Weights of a small image diffusion model.
Training: muon at rate 0.014, batches of 256.
Rows from block 5, named by matrix and row number. Rows with one number belong to one attention dimension. Each number is 128 + 32 x the weight over its row's rms, rounded and kept within 0 to 255. All counts start at 0. Numbers have three digits each. After the name is the row's rms in percent of the matrix's.
# q: attention query (model.blocks.5.attn.q.weight, 192x192), inputs 0-191
# k: attention key (model.blocks.5.attn.k.weight, 192x192), inputs 0-191
q.25 105:187122151131144138169046150076138081188107145136113130112132101161130114092099153090127117049099142140049166168116134121165093172128129160100112086153157157165178147079114117154123088120166143195109158112156131118179061152130145147142094146111098147135114071146121170182098083135124112156129157191116152113159113129086076052128156063125114098129123162125101118115090089138132069152095173124195151137162197123152153105157137106082145142091079085095111132115140141075157159158167114134116138093127113126125121147128123084051191119066141079134153082152117130122081161145116112176
k.25 107:180191147163152147128089163110106057058099100130099139063142123154155074111063151160192180086109141103090161138084077118121116230154109141126158077158174201202162129132164070153151144101131076135186160108141155086147114213131114124128078148138148135134141175147120095164151126127157089125145126092080153110125171072117109096128196147112140125137124106175137137145164132092143115168121158134072132107168165177103128191145141125142152128143111097148131161141092179091147131203112151146134137139093128126124102128152166134144160092087149142106120091143144135087098161116157125164
q.26 143:140163169138116154112186132111141106134149150098083135078092118084129131141085134182132129073119144124104162131095111169156068136112110141174138105131140135096121050160141151153156211089107069105172137057176121108128157155094112128145141139165141183099129144150118098171125132111173115152136100079165180105116133178089114180112129140129136176168145136171130098189155174130116151150157127102134084132158172145153160142104179151119125177179135059129169097134172122198157105190101117161169148127157176077118151139170127076081086186119199131140148064093103145204138158126131128105
k.26 086:162184155131163141138099115146110083166124163133179098064122116111074150131135163051112139032130099096107124207098106085089123117163158128081135090107110170137118137160178194183126146122145149121137121084167144094183157123137178102097158144113148102135139096114116163102095124120116180172103141162127097088091135140138201169155173122170139048165126130165105111166135133116088140144145112121098170138143113135146105115105111148125090074093123123189180102093131131121138138117112080179162128136155136191131107134136111067105085182122095117132152188119131161190159112166205150064
q.27 103:063118119108128165133111096157094195200132130130155091135060140149121145125164116123150094155114182072146108130129112114141103110131109203109136104126083083021097110186137130121127141105132091124152071088155070114148095200125162184143120152115100109134084115113083048105188095166199107109095113130125150062182169145106120148073143101095114097109113110120129102098150068128129120051129176082103147120156177135116126129145146130113127161144122146132092113155136108145141104173155118185122190110105159102125129173151134128129161115054162133110121130089112061115142190123112098109
k.27 113:018100108135139102110137078151116157077107166143075150140093176121127160110189127142171119159131118161155098117133117157180133120076139171169134104114127065026015120169085139094117140146118126135128139139135084152137124164134121147180104178135095098111136152143122102137096163142177130104133175114117113149131111151149107135148128098130165182109144138081119091145087126145055149076087103093115085112142161079128154158166119080126166111098118145168096096141096110092137141154088142171128112136117091125112144153166131123165195134156147130064085145094171097094188199187149105096
q.28 109:072143118103139132123157168160153121139106147147120134086164120135142121152070113145118130058082108097106168166118144100093137106140116159131160142105070096089104093085105100140129155137124117157101146209149214136113138078091086142125119114131126134129147070158184139101156120097200091153136087112096166051135090087085128232146092077153134109126177086175118108085128136143130058092117161100050128115146156123073175101128124132112080113135150037084162137135069142185115113139111125172158151109093106127123140171110130075099123123139088150149119148137098122124182125061146143112
k.28 115:058088115107158154128122219140143089116121128155206141108157101149116092122102156144115127084144125092135117153110117113067124175140127098120109136080089109000071076113102082141122126106150126155128098211160146137136139052061088119110108077135126117131124166118164133107134111128173129161131079161152158116164075131105147144104078152134092116146121126193178142156141162112161097133152156113185139118147125121062200167118147121152102103155120084114152151144125125184118120124121141135138159126040178140132090133126170084105109100114134098133144153182124171118135178062167115089
q.29 109:105100100088134103168159070114164143123118081132075142162096133066153173078136098109130130099159127154152165104072109141130131145149092040156093150089136110077088108170089189067096169144141147120092112160127118163138119096137137210149139134110137172087122092150106117128116109126105145100163073122113152093147114167106098071147138095088152119130071110162096093153157137117069188143109175109092164145152124137143075182155106125098172154100114131092181130123199118176173152124120149079114122189101125140141187134150164117116169112131130066115124123166125202182056152135152100174
k.29 106:102063097116111142123183101138136216123137147152043071128177106115108144085141142120130119130122136139069158142132080146109109167096089147101050162121119081128039106138101172106104151121137123149099162110125146108106132142144163173103105130167153146109101135189067169136137129160122146111134128155107140060130100152060130127128215168117138166133108152124086133132114118123072164151131111145149129137172128120140160127104122144149145117115103095112215106088153148182103101109148138054132157175142126134133113093152120153108121063071191100144120117124128215106081161103104079212
q.30 096:134119171138139155097136094164130095093110192146043118108158111086093085110186139142131142125195168148103130156182171109138090064121125121148066160116164144111165128128132099112137109138106150166092116200120096126200082155137138099186130094116133109190113118142101139082146124081116125143143126150150144155147126142189132106183094111088158177140136209078101171163136146090087189044119189152061148122148151104119136149168098146142169180108101138112146077090101160145088132130138107137127140171123109129136101087118111129091170063189153094146132112148191116116190129119092151137
k.30 103:131206143160183130148094060185130145181142131100029153109085167115162143163243111122133157131122124133120135093103147132128129068144154114112035184099207178128167120171132150115155110157113141108139176125152097129140113109135118081171147072099106104140158184120114149120132118131108119112103169177130118136109112127159195155115128148113131113190159070106132114115129141085083163017139172111207145122165131076135140138184165110088154117143151161133138091092143115146110174117114129110138129154112123142141121082158099097138148124099146158148113158127102107134152186153135143162
q.31 095:237131188165157200141123149093141074104139118116060100117098122179128110100118141107111147142101106141125102164131136124134138178122120127084147092070147115152120168147094124148086088085059086088129037133079113105046109132134183136155151157081131129147146114097132191154165105123102136097086117075100129123170199120133131053152111109134142114139156110130155106099133061136077067139138167124105149156101103110084165123100094101119098177144119142111065110160152085073129098070132094080094097147133124152123200134125139126169142119172114116125154150154158159102105123123087163151
k.31 100:255167119136119156132123217102114073145123134125059149110196151150157110140084151150180129136127150149127073135124159112167108178147129135141171054110059120123112111159144150166077106129170075158127095149120189116111153100139159120157104140185112112126136123094111154159113142128116124137136144152146111143120146160138125135126067105120139135158159121185130141122141127165054098113146188088126104142121060128079128136175161125145078090107100113187105131154101134055140126181102127115128142116105129103133128155119097141184180158174099119069122128115114127131114120140096154178
q.32 110:053165081136155110150155204110128105154089058090124130099130118099115106178143113106096137101111144130127119149148177086099131077159055161089174130103109125145111084130139098139116166096121103118136123036169147116035166076112120148142147157104116163121137181136108132133193094152123131144131093155132115157088161122186133149137086129114121082163153079192080145178177136172164128135130150082122145116138158116120171098114112141112145072085121092153194168107126099139118139105120078196184147101125174124136099187116159097163065127109110086132172130136111104156132100128067152061
k.32 120:044119117187136153115153191111159154119103051088141128115125115144127116156111098161169120079113190138138124170103182142109075133092113100137162112098136106174147104115153120128134155180118085145144138051157184116067113103102078145108108112100061126109104114162121141128133138135163149158148057105145120159087184098149123165144077166114142130217170125185150125109136163146141089105138143131132103155139201082092135110159167187116122133175137055145138126142134132147175118124109124185150136064162192129121085131109128100115131141100132141105102127121110101202172115147098220090
q.33 087:056135116122040138126125134110154184120135126084151146113093127175133189131134132191109137158150071101119147113125098095081126130181100163185157106133178118136175155158187106168133159155086135149108082169089157161136115166142131157132156061149149092073139106096146099171198088121178234184154092161113127088153104122123114134147129135137153155095136170134152107153084161219091140113106138156109124157121088129080181147133117110141160080147184098142059083112148097133171107140134092168111121126137122133137155160118138123185094166137116116110058123116098103168133120093097106090
k.33 092:008120133131073131131100138117138181155115122144143141135058131164101158167145156118133135130139098165182165167135093120075184113087139192104156104114082167101214191198150161153142146164141088118043070178107070143117129146113116153169117113141096088124116161161162144155136161087144096081102115165143129059119145152179152184126164090136092112125090113152135108100147114060114141106175117075170096111133128149077144067141154140098127145155140178186129162096137144093118106169116138122119104125134130132136107111137165095137122183108123138108160132142128073176150148149170087148
q.34 112:159157114191155054152104132100138152091101138144157112057056147178112108115154176098175141085107090152131096097053152110186077024110176155095113096120130173119191178189083130077119142144197118118142107166129117108163123162170157161110142162068148130150119140115118144119162125128215157127130140104122088108157184142134108078128107144137149095089110097168131149172117109086146130093140131141130142117121143136129106114075142171122098148132092146092121168151183124098171131103126116135150107132076143139129112120183137148140091107110110116092146195164128085132118214102157171170
k.34 119:181202131196116143106110166123099099119109109112178139094135122226141133084096129167119164145113104146126123135148153116177074093096141112109104069116157239211185176169109186125136152145121068088084097183137088151126138122150175148099169169089127141126197129119120167132120110133190137158131127115117167116145122169094090118143132087090123114166042136138144110164130143105098119151148110136160102118104104083097115177090107150101104114115156115120171070128202141125143143120131120149134157102127135152127153124162097153105115106117135118108137201189135134104097196133083150076
q.35 110:120078107088155090109147171123137048072124153113140089084120157160114122084150130079122108178070141174123085146117145132114153115104119103132165163175135075157107099126154105100096062131162121131170154091088103142132148113129173069104119145105112127151117107180117168156060119138071173106114170093120123148109055104168176100103189102123142160080158119103172124101131111153099184189169134153120142131166101131086079088160116160149166089070090142083125122096066160132121175067185134113102135102182154144131089158098065176123082166116118110149130111124137108066099155145174113108
k.35 103:134000141136131112107157110119103056191140122110182117077123119168161108113137114160156109095130162115119130153137106125109103173131135137110116214183091058104043107120075099146143101094104163118147145068107131100150146152148146126083072207105173104148131166128151154091150112115108078151156104146184119114086120118164184117144160145106137104168151144115145114144097167151053133129174114145132141116163205095106127143148129117117087145125122082138182116163193136128134145171107164143121168194139086109116170199127114139116136172119104113117132123166132136074100176122177108135
q.36 098:255154081131129132160142122104141142193156159127193151128106165137156084117140112163127101077118140126150140170138204092058104119154134111155150113099151149103079113160152098090136176124131119113133151073159130151103092066122136121152159106188141079135151110181146117114141150134128133159169148128149131115115092095098111112113099157159140128132168041160152148163169075123098176092149125111168161114118160086091131125138172206145125169160154138083128102135056138144118078146152118194131092097161111140140109093107119113104113113102129142089180183063170106157112117139112080186
k.36 121:255202138109155149146155111063187185139126159129147142115081117121099110176175134127152100109157160094096114147119153124111080168124144100114147090111092148136054119117125097100142163145110114132185124066158110119125126140077101120177124146129137138141104104142118122109119109109144112116106114133124126129116127076138098105149119085171123113177199194126123125110092140138081109092161124111111092136122178075078197081186095179107145110103131134111106143175100127117138105150057152137118100140110127130140162125166153069151121143102138144140141083092088102178147143125117092185
q.37 107:138078123143184156143079127168116107055141141171129099131172143154175115117078136147126131130145100166094159153094119145143120193076141113111133196122078169112086036123128151130200153068162155119154053155181107174102179134145175153121121196137175164151082106100105126179135196130119152138129121162103179092096159133070092083177161163135145112154116114164120121178129131104120112106124165145114116117135157179120181119114191190129124127144110111078129147157175110208085180110173136151165176115134142114119148156170099096154090129133163139105136107104094126129101131173094119125
k.37 108:128038108120139147097209120166114082179172118107125117155172109091131111136071140102134139218114132109127151142126134142148173149131152104147135236119125087080091070078143189094163163136103116136151077167099167090142142089128148180171127149157146181130106123090101105127134128151133111130131127132121089119089149124099136136090180137106168127081100124146126153149131118122081122067137159138133101110101099128158081066091065147131132124135113127059160128174111110179128127158110066163146151139155099128123132191118124137178175127130122101127119094067173150136192132213070149172
q.38 136:177146156135155142084139130173113110141136127152149113084125146099138198159130103107154123156105093135152171099135018160079106087156161140093109050081094081166080072107141112165113166108161132120101092125116161136071112157047040091127077137117137088145158121134161068120132148128130128148103101126151105136145148072187125141061112119103116103170177165082176142115074124150123151135157146107113042116138205143067167148150144125086141157140150119163092132106108132059103135118104138138131168124089113085128122166112108069162119119122114145133131151099134104129063157081138129163
k.38 120:202116123151140211125126097108131181130123110138160172111105127119130141122126092160114115114080164159121183109163092129083075129166132147099139016055106092119095106099080066125102164152124066116130112150133122179071126156070050081137142134136198100125129155157134078131168139139154096130130105122129147142160138094121128136159117145134140131207151095120149119115169160158100134092123105149092093118183185104080165125092129111090107084143116069159123134124115145098116135149130198129152153125095146134119083194155175124150139135105116067177113109066134144157075148152200105158
q.39 125:211148174193156128142069133171128183119128113131092141082113128177167120102169174162125125071112177161134141161171137153110166139118160202150106152159112158165119160167171116119193063123157089131126133144138133095088111161069160122124093121113133122156123118069089123129161093127116102101171114146110161106150141095200118159164138126141152134156120154134152130114140096143161132072190094129080105144128196111121103092164123135074095097133106124187087108098107159086095144162096124146162114120052080117133135157172081105092158087080115115089107134098105061085126176156116145211
k.39 107:213201136192151144123112137133084161116108102148133140090122108138131080154158172116112110095105136123108176139119088117112078164139122180083143131159193201188102135169189111093161109170115069094140154106135098140130155138112117130109095144087129148135140146104144088176124166149119127112106126153123067135130128136203093085094213093099157130154140102100148089160101159140086168089146119162156126091147202083182152130133145167078183150132108102197067109131110111130137144113150184174142132111107108103139065190188090108114154169123130123125130116085176094108148158172144151107
q.40 104:175119209117142138149078103141142077158135120077134081160085132150146153150125115155163154124151066103140179147138173088099045211096099081107150191191149107107145132153152105138142059172055167113092129136199149091171131127177102139162104108123113157093102140142114139079140173149125137125172117144119110103134138169141160139073149123107137133138106135154117165127102146119165136160084148101145178108175136170095104098139173153090119132102062122150091111092098123177122095172111143167139136121102126128128104203164135125193095172121135124079139068158139064164157148080119113066
k.40 117:199144098135150137155096094131134068141113142138097097156116120113122187102140162160094124117116174157144147119145130126122116135100155088161156240199142105095090106102128141106097106148153112161084076182206170143178061137159118085174141122128140142108102137104109079098162154186123117138114139140133151107134153159171169153167174111108098140132151125138145124110157157088118122136142155071110122100142165111144135112183124191085066131120130096255146088110105124183190100115138159191141137107149113125133123128083115138208122158134169128095114098114113067158172162157140099117
q.41 105:209133144114100130129171119152153138147110131150113090127099124076209112084139136113126142145119127146077112195085168127119104131148159172126128208203163136106088135121078131066142084131164137111084171111132126132141129104146160089126101084036092152139093180175119143126114098100087143190075093108080146098132123185126116117173127134119165144124153122142105118120144167086098090124149197147133153142136098139183130105072114118116148077117111082167151180150147194113144167178098179092124086098133135158111121131132143163123157144152123069176126082119125164130142165199200183135
k.41 097:255085125078112141122145112151116207105114166133153164103147127073086112121160138119146163147125140167116102120136138121096122179094143132135112244249142161080083113177096064072147114127131107127123173150116125100119130104120129127125162104100115115087120104164124045135113144142075095127158091132130126076150151151135131117114060111182101134149142113128125114088137141114100135157132190173105163114135147103181171130120149097120104144133124036146164140118198102126126149108171136165132120158111141112101148191121156136128116134168120114140150127143125156159156139146149199093
q.42 093:118198159119101083149122121049113130110093075122029093130114152132153098167144113130134078134179106087181118130169149163142052145118135102063127065090139119183172114149127130139068149173139146097148096127118099187120145123124125145169103113099108117139120168151151130132200070116083141114191163115143164196121114112114077092152119121092086148131136116188168121100128121168124169159124181162135142125163052138091110111132176068119157149139129187101136204137172117070165113158143121181104175103146121133132129137069124118156107067130140120121104116114083143158162170107118128115
k.42 106:109195147165182066126109133047128078133075080121056144131166112128132159118122130112117146070095105086090110143135116129129106153114097123164152000090149207200164124143092164129077123125093121162137121111121162145130118069112124146165091130148151138141096140138107103111103179127068126105111094074128108129116108135111115094112071129108074127129131144138168141127148161100098151171139139106124105113149128066097140200159115142112131151067119151011154144126163101115172120082143130174124132185104169115123147105112157129180139068102166123111136090143155151133117155181148142124
q.43 094:101123089093144157154099109108091129029095137111126152144155084163133131145087147150150115115122134119109132144150066132150082160124082098105184094114096189123053160086155146148121146089083027160162111113108146186087097156139097145052126139151135158145165189167095138111130101117090075159099143144107116115163153100053107103080116114169126110180149113126104125129150143161103120148093114107131083110142110125160178118150119137087108102150144152213091143082061129150082106107116143161138156096116110087110113155146146141090149108096166083076120093130218167123102110161094103180
k.43 096:095074110096145128138130087029171048211114127150106127140156175111142130138097113105179077106090140161086167134098104153189045151133096090130159061156146162147098120124102163095104153137160087130124116137073092108099137151140139166125109156152113170114141068111167151172093116094156087099145134095161141132134116139116164133114145107118151142147079150125085073162105149118073137129157079153113104119176151134129130137115077135168156143100173067148102103088100111169138127103088160129124092133077120132144127117166075105098158143072122138113092121133046143041064131154120066143
q.44 097:070052087134136155157084151091147129165113129172152150105165112135149094132133118111136108068185142192141096136130168129140125093144154179048131140098119093121041095118094118127144136150097143118112179070139116104087128080158198133148103151159122120128150089126118137184125130125146094131106095039046139154130149107139134117185108141164138136123104208101070114129159067113096169117158112161124128172129110146126112187144144152104167138143160132135117080075146129051076075151103114087121151103155104152133133073159138152089144151081109109134108143109174126161061179175138108165
k.44 119:041014102123167202144159176135191108130156166070134106078130153172106095143149120123127090064128131118116130108094125106110088153147104137173149143116062073060016078128112114133163125126114086108106129064165131115104107176134125147132145169107141131156115103162088129154134121136186133135127115154196133115135126105158148113117115127126145142165136088086100135130135110113112129175167136131132067161153154146096119154177130153131102111079117097191105128095118121092188063164126148084135135145160117116127119134223153130143199150089131124139132151135159103141112186142170117149
q.45 106:149119096142151092113131030100149100141115132120125111144129156113092147159056119133118161184108202101094115135146181155176130143150116134098171101076071134118081109119155133123174137117158157114161105128098131110091118079195138089137100085087102114133106155137092112170084177115142093161167097110169093133121180119154107149159156124146095199096121144120066151103124127033111123161127141128102121129132155107089156065095089118072095129114103129100108133176102158095126183130129161130126117047112075108127128210143139130092109141126173174110045068147175135115120070156085141127
k.45 110:174119160162170204152102000091104089103132083121142087148155134109148108167091103178137115154090110122132085187095123065145097123074174150146150064083091103150130089165131086102121117149119126115111094096111125114088114122135110118139105132104149134132126127138152118174094134135094132137098125159163121125136150095141151138085152132096141104115163136131103115078134121135101084173183181108097164142151116111079145102143113100059070106167184153109082122191133128113161136123091187137137171128101064111133105173142107138094135141151116150105156086124123094107099100191102177181
q.46 101:128132114085140088171121142135144183098149137161094181183130146163105155169115136102095146116146176112182181143164096137099134179116128118062141169166147186099161131138124109136114210155108069059118170183130189155163098071111143154159162149168170148156053115121143111149164139132175083097104159115134124141171190153152141131117116125172128129182138066155160158133143086133119145160138074154119117142106150149164133174143152176091159111146143098214071091122118090110133051138112133086144127129142070105111123131153105139143122077171119116142150140093138123188125186098094154192
k.46 111:146141114121067091148110171130105218173120130095083154172143150133145181131158168104086072117131109154161146131120131125135127134099137095135160218209177183148171106150090065128145163161111080091100153129142145158142137121119108135151097137156112100119098128148134070140105109146153105101138166120119123145134144110138105126125216144117098109128132158148140126104127116177123190086146146120140095164119155117138098119161109132092191144117122072212047098092145112081096121120073101092152129188172059142125134100178086163210107097114099114170157107092139090156138193140131092170
q.47 098:141194137150082196138077120162118085125139150101080144107178143145110144146098108126145159059091173109063172084098112092169096172160069151098117153168180157116150159128130096129105154112117099110138148115125131125146094147119119133105096165142108143129115198123156070186097143111178066106198114116115084071107109183182170134120131102094207102142155168121123119105099157131128134147136125081109078132169105075105136149153128141152131089165167095204126085092135151165166169087133162108118129119116189141124131105129089110190085114119148094071120133110094183195132166126184135143
k.47 108:146205113114105144127105079121137049138107169083071099103138145119171171115122118139163110065143153148149153064134135128141094176147149129139128182156126180189137222192100103140112152145128063109113141122107138122173115169138115115129155134131099174112136124132125104139154144145147142170088082150184162105139125162124183110112145133104133139181119073150160125147121166117106113091097061113140127148178125110106188146130111218092126152146121083174133095087088149105176136121090181107137126115061173105125104154154083128166119117132146124028115143125145155186119175132127105217
q.84 093:086171126113088096094106123109077163136103182136110122128130125104163149153136134152148107124151123056092174142117143141106143114081141166153067215134151158159162174084193114157147104157118148072094121180135196071097098191146136117126183081037168135116150175193149111062210169162137201147117111137142125094117131132120167162133079107132130116160163090185158138109125124137141164159151131135074166126163139128087096084126045123143142143114145133109093106156141102152081114121115138152131153123166130122133121143175155162153162129124131162211151113157114069135105115167133164136
k.84 085:092112155164154137104094053122104160144103094140119113084133117144141148132144131143130099155138108137192157189166133133157152142113106123154181129139114151134168135126152144133203105092137124105095206171113097123165159103130145063166107130142139090092092132082151100131162136123182097079105109149131093148162159157096143115065152130115082123138165144094159141141141116110102172041120150104136086132083108135068117168098157077107104110164098175065032143125151137150074151154137153119130104136087130118129145163115076122145169069140141200184060087105158160066194142082144174103
q.85 088:150173102162131069144107105147139201128077177108121083156138163127104124111137156054101171145109112161191122132088187185132114133060092157131181061139133153129158146107163063153149101132111078115132142125107164072104114139142151162142127117137114114111087127179143090139041060135128166161171101073093142108099128180150130116205171234166104103098129137112106129092167145140094135157147084148151108105095158114116152097098135082120138173141167073089153120091109090129148122165154121149131157157153153127128132127175152179121097165124150113135204090117112079128148095120160113140
k.85 101:171144176148112103103089067114129169125148116133139129132053111182101093165119121140118101162117135104167170155176112127156138086105133152133103156168121181094136130114194118175128155114107140080106137081120134089115169172171158123154124133072147159126103136126126152176138157147119139129162085096087147132085178112149129074140152161115169128051140137124052116114117142066061133197074102161135119115141135144072117103099173073170091184220112078053050078054128113077105096129119131110134168139140094135123155121121139120134172121087081112159116138114118133128105134135121063154
q.86 094:108104145160162162084108133147072155090103119152176147105104124092088112088123106087114117095115158152150164134111159093108131113102120101109103111164118188114124142127147136131056159100092183161160112151149156121139145196137109081098146086144072145126160119078114167179122071108109155123152123090106104138172094079092081096147090125090139114088100121145200141131146112156103137129199102126095228119155114105169101094150086180090073152220191118157146167133163086145115130085159106097130103083124166127130133120093088127237084110131154120107172122080169127127080140122136121118
k.86 095:168107128133194133101101128130161153143114089129143148118110117126148186139125160129145186188135100100134153072116113144165131102173152154156093128072197139175148152148070143126116126151156137146133127108142150165118137220087152214099070169117138116070122114116160113083115154105111109102162203080101122163133107067110108133128114089099171158099082139099097117159145100138139106075080124144145127134128130090181131172057151142143198176204206111167166135187141105120081107143162113136143133102128053137126095162140167148099100159139108101106097158104113159067090147111154115154
q.87 100:177063088105081062134081119141110125161095102134142107131086121149084164110130173114104141142152138098121141186094158098145115174093137159173108148199117168127116143074086084109138132145054084138109191175122116129106084133154170132115150069089077144155140123154163116163132091129144140155115123153125133146114161155111110159166107093102172137131139130145070124127219130077148140102149073118201126113121136198189172114105167165131108108125182105082115112131174057102083152146118055160128090200099147107126068086153145152148096093138098146140178131150144098145093132144089123148
k.87 108:121026113089101145150121194101125109096146164147131146120113142152145168128150107147140108148120112171110166033160081137155108184114063141142066185130124067049072135131161067109155128128139136102136116122112117123113130174105144167109105161141166127087231109110159096140099130173130129105130100086133107098146147128091009095152129121126098133154106113138133124110117122168050123167135159134091117122104130109210131183105127139164148105092095082105128143121139139143124090126147128111127112160114080124127173093138112156130146069136137088167121129135099202122078174102137131187
q.88 110:133100169202080149073148116162119150160151149177081128119126127142103120074118137111124153116112116093116089159138120161198085130160093051157110186086061100131133101131175205127151164136103159137079110113111155092149144162132135180147129116103185138125146146180127124193073121172142142131129162112125140131118074141104123118101108150128132151089152147084086096155115145130145191130087099168122113139146105177111096155127103118145142153134172155127151110155107032164111131109139159079125200133191185106126132086141110085042217154101173131153151105160092105150150093083117119160
k.88 116:069206196184138113145103032151100115140113109115119134106128154155119156141103147151116145086154114142129180130114068112177166220109109106130075091125125182193159124127100157158146121102139179150124166117139172120111152128118158104104162168123101152133184127102109230121142114099101171139157112121108124117112148117141093090131119095158087119188104152185104103162123106146111141151123107163122112129175112146169169093095144166147116157135145167190176178117157137231220116137153118103133126155152142127112151101090107078081119140099155093107138093145102158180173112129119095135
q.89 102:111149122164114103137118160175147136169143096073183139108172135145140086174168135178129165061168145210089164146089151072125088127135156116072121191138108166104145137118122113157110127177140119138135080167109081176130097147116090118143207146066109154097154112129149124158120189150154134158093128110106136083101117104138099057144183121134112107135138132105101160125156077098153107202185096130177113146133151143143094069113118080111122125131151185141179118166161177145130113125094125105158138193085121116121168171140116150148195143156055104099095102091173098102209089117140134125
k.89 090:071121115142105024100155196117114125101107076150094127028146133154097182118095166140119047120113143086200121145167122148090141127096203132163205144162141193051108103137142120152093148141131157160102119150096115142145140151109123154118115149120103160135133150119130146095138144094185149115100126161143114062100143035091154104128113093160168115116101160128159114119126123161155109146095103167114110138090200162094122123131129102084123122160136148169151141158120110129104142123054097119148120122116162146120132083151132106104197101079070142044101119126128081091111164117103130151
q.90 098:103177107100067081126061107082109124113120075138152113136071153148126166143128134118135149122108163134163151158158076132096164125115167161167157146202173230139152181127164196096167110137148137174157145082086099108107163093158124114100118132139135168156101155145097114103225148201095129107158192160113136132143128096151155143044189132154193107146163115129125134138102099117090091098142110117078118162119113129079119107148075188126103062103161126123119166132119105126159157122092128134121109150155097124135106137181139119142082119160184127133099135148075137095191127159081154094
k.90 101:140116112082075065111083082091140146151102152100140142244094127091103111134136132102136108100135117075117145180126046157173106089123094155120179152194159146135138149124151209155090131117118148120180185111102189172127141101138123174131111095118084190145065102091104114152123104151101110098152239132144141129108131149133207092145147127090101125064108131131161118130149145171109155125127105115142131107134105113116125085153146135161104053086147146158102154126165101092163105133101141145141123101080090120143122116106088133121060145057145107122094122113145081132145093091125066134
q.91 096:134216096125123100146079104158145086075150123140101116115062130175146195184114127111115148103180172136112171091077137054140102130151178136201118106139131121079203180120171133105135117146141136136073122105124111059180149095159145108149153133103109147139093089188115055107204176152151113126095084128100181121106118089102142100088124055076118118132118118118123147116140112121140154079134122161155126138131139142153135152137132172124138155163183157101110132104120176094162143152111125087125100144162162149128101113147083156131076115101098154182100180159141121130179188176157195107
k.91 111:156171124110163115140078212069116104140119142120179160114195114109115125080147129150140117038128131128114117132130105159175086121097109107123151151184175190102175190132079139126111102108115147108163123104123141137174080121118163058140080119130129115167100148121143101104123123145123126121117092133038104107130119149124133119116135129095077112157135146114159114149140166159075142000142186091105081114072153125082083203193143172080168192149135185126177120127110112133170104127104125143115128152128131126134139162121128151185074169149133171147118115131135095117126178170104136093
q.92 097:144169151174183146118133136160080202102068145120067088124098102123106196089124113096122099138131089063141142044153117094152108137128140065176150085100134074129176092161107145147143088135075151183081128115118133047139154165125112111129115124144116111103171165179114133191135088118162157133084097102110147097155107180172125131125139103152153124087152116185100088115160146138158134119163100154132142092134105078131109175161112127119134108160132105118138117172116065121124084146134130139134161090135100136122130234130149177061108096100137125196124168131199129172081164113088155119
k.92 097:142205140096148201126040165141152121168116167110105166072108120204151100116155164082118159071118130125077143143078139127191099135172136147127000140108125182169132126122060178143137120063169123135141160092134145173174108129131124087106157163102154185125135129116123120110075116149151100125082135110106120115146111169125164156126148164159100130146165117098136138117135128077076151191096150090150182130160096103175133104119099145110056108146119070114121082105141126125140070152107135130153153145129176130126164106144140089093153145113148143184134143129110170161192150141145103131
q.93 096:041083137117134146117101142094074150172107151130085168096108133099090163087168117204185101094098138149121159154149150182082109121136100081102118115188129161186160102131102127126100154153112161091121174116136164104096120170106127103113110066103149144125141100148157106122072177128081100075160118081116086152136164207116141145091187099138148138121116110214123146101161176169127127115069126157152130138137151148179113130140067089185130092168143098087062144080083105146112107157176094157147103087113079134133134126141184141144093118168161126156156117072131140174161161141143128180
k.93 111:134145115077120131136114126175167166129147134154105152101175116104153120122165144123152108110142093132141160065120126084117070153139202141121111080069127109126127067133064121089162114121109135139140145100102173171116135166120112119150141119152124091090126148072114088107099110126155129137161075105082161155180139114124250156155166136161086163127143123127134163120114123101151126151128178109132195156085100166178091115140119125031138092154126012070123067089119100157085101104098108149124116145162167113135145106130103113062205170150113153166150122121146139132143091120168113197
q.94 109:163194078135127143071166117150139092081093141161074084145090169103126136174085118065069125156168115077137121150046093149150081176059086131210111150158149141179191154144149173142095146124056135122172108128144155150128150089112100099097094118153120095173157136131092090146199110158202140170139105125066162129149162138115171160208107146104105137123125131101131115079153186102124146118183112104148137141137139133182154137129202144146135140084097097113100085075139123110114104165104091107134112136158147155121157147147154131109121117090088122135167112114130124138128162069113102098
k.94 116:130155127092109059128127181094122090129103111094171147167049133153128143112096134103095120092135118151143111121105131135192096169101111135105129179222206158136161127153178134111126174147134134127095075071101092125083154123116093107132137109082117100131119140168109102130116097155133159145136114000101128142191157174152052167134113163093149140172104129128119123122160104110115155096112122155127140155172139101153095190156136059128156128107078038097049089084114091083145143125120139137126144146138163103132099075167158171157108124120159125115129163135121160097159172168134175148
q.95 098:133176208233098076144100142074146149150142094115146121130118131130068105146096134159137120120117159168134081133123121066151156142168124188155091121125116151122190207167137141136167143159176096110150064118123143151143147114116109157077182129104191155141157088101120156110078143104132164112110164186158125118155200209156177110073167198126133132136159120095142114162121114105150117128168159112121138186135169180164138076123105166106131112115121058046087065126131129133101091126116094143152173156174143131122124142134117124122131141150118157135070155155126150115110097149145185104
k.95 118:142190154136123102098098129114154103129124051134120122068057116122131168127157155128133112070157109136145155125133127145147125114118122163100164152174168214175214163164190097139155163098104145157134115117132146182131158162135118150090127139156162105134173151062127162105157134131189159105127089138148129091168209149144139165173158151198142138176159123158095121156131099146082081055111123133148119140116168154162145123098158101153135106069038126032110040098125128153150091119163089131133118129169146116114178156133105139137157072108149131168174138144113111144100106138111119119
q.96 101:083153107138122138122075114094134058110126101143152127088076114146082088145112138139138127157128130169125138158096136137104142150164146131084111065111146228174126159121180185128137133090134079137188147107149082169088130129139121155087077122177100179135145089095158097127118115142139103126077130152173154158146173166102167136153054202077103137132131104203159152122143116104103088098131151126143120167136068199136113098148086178150076083059096135138057130143112115155129152152135138165124109155142150127131138141136093117166109181190168114128140164100139213093197094121131151120
k.96 115:153253186156123154112036122079101170137157105130106133144122143074144133127080098120116097125143120112147163119136096133129167197110129182166137104156169156171190145167141153114155143160099143126141180139152181140087131109116084141122119155137150084111140109088145059101133115113139170131077154114183134162188200126154060102106090125123176114175112130071091109101102124154113136086133144150113106072137130102108121088148144150201146057058063081110071098134103105130101108130137105144112107102119127101139163089130115166111174095159102123112112117132111128118118066123156108076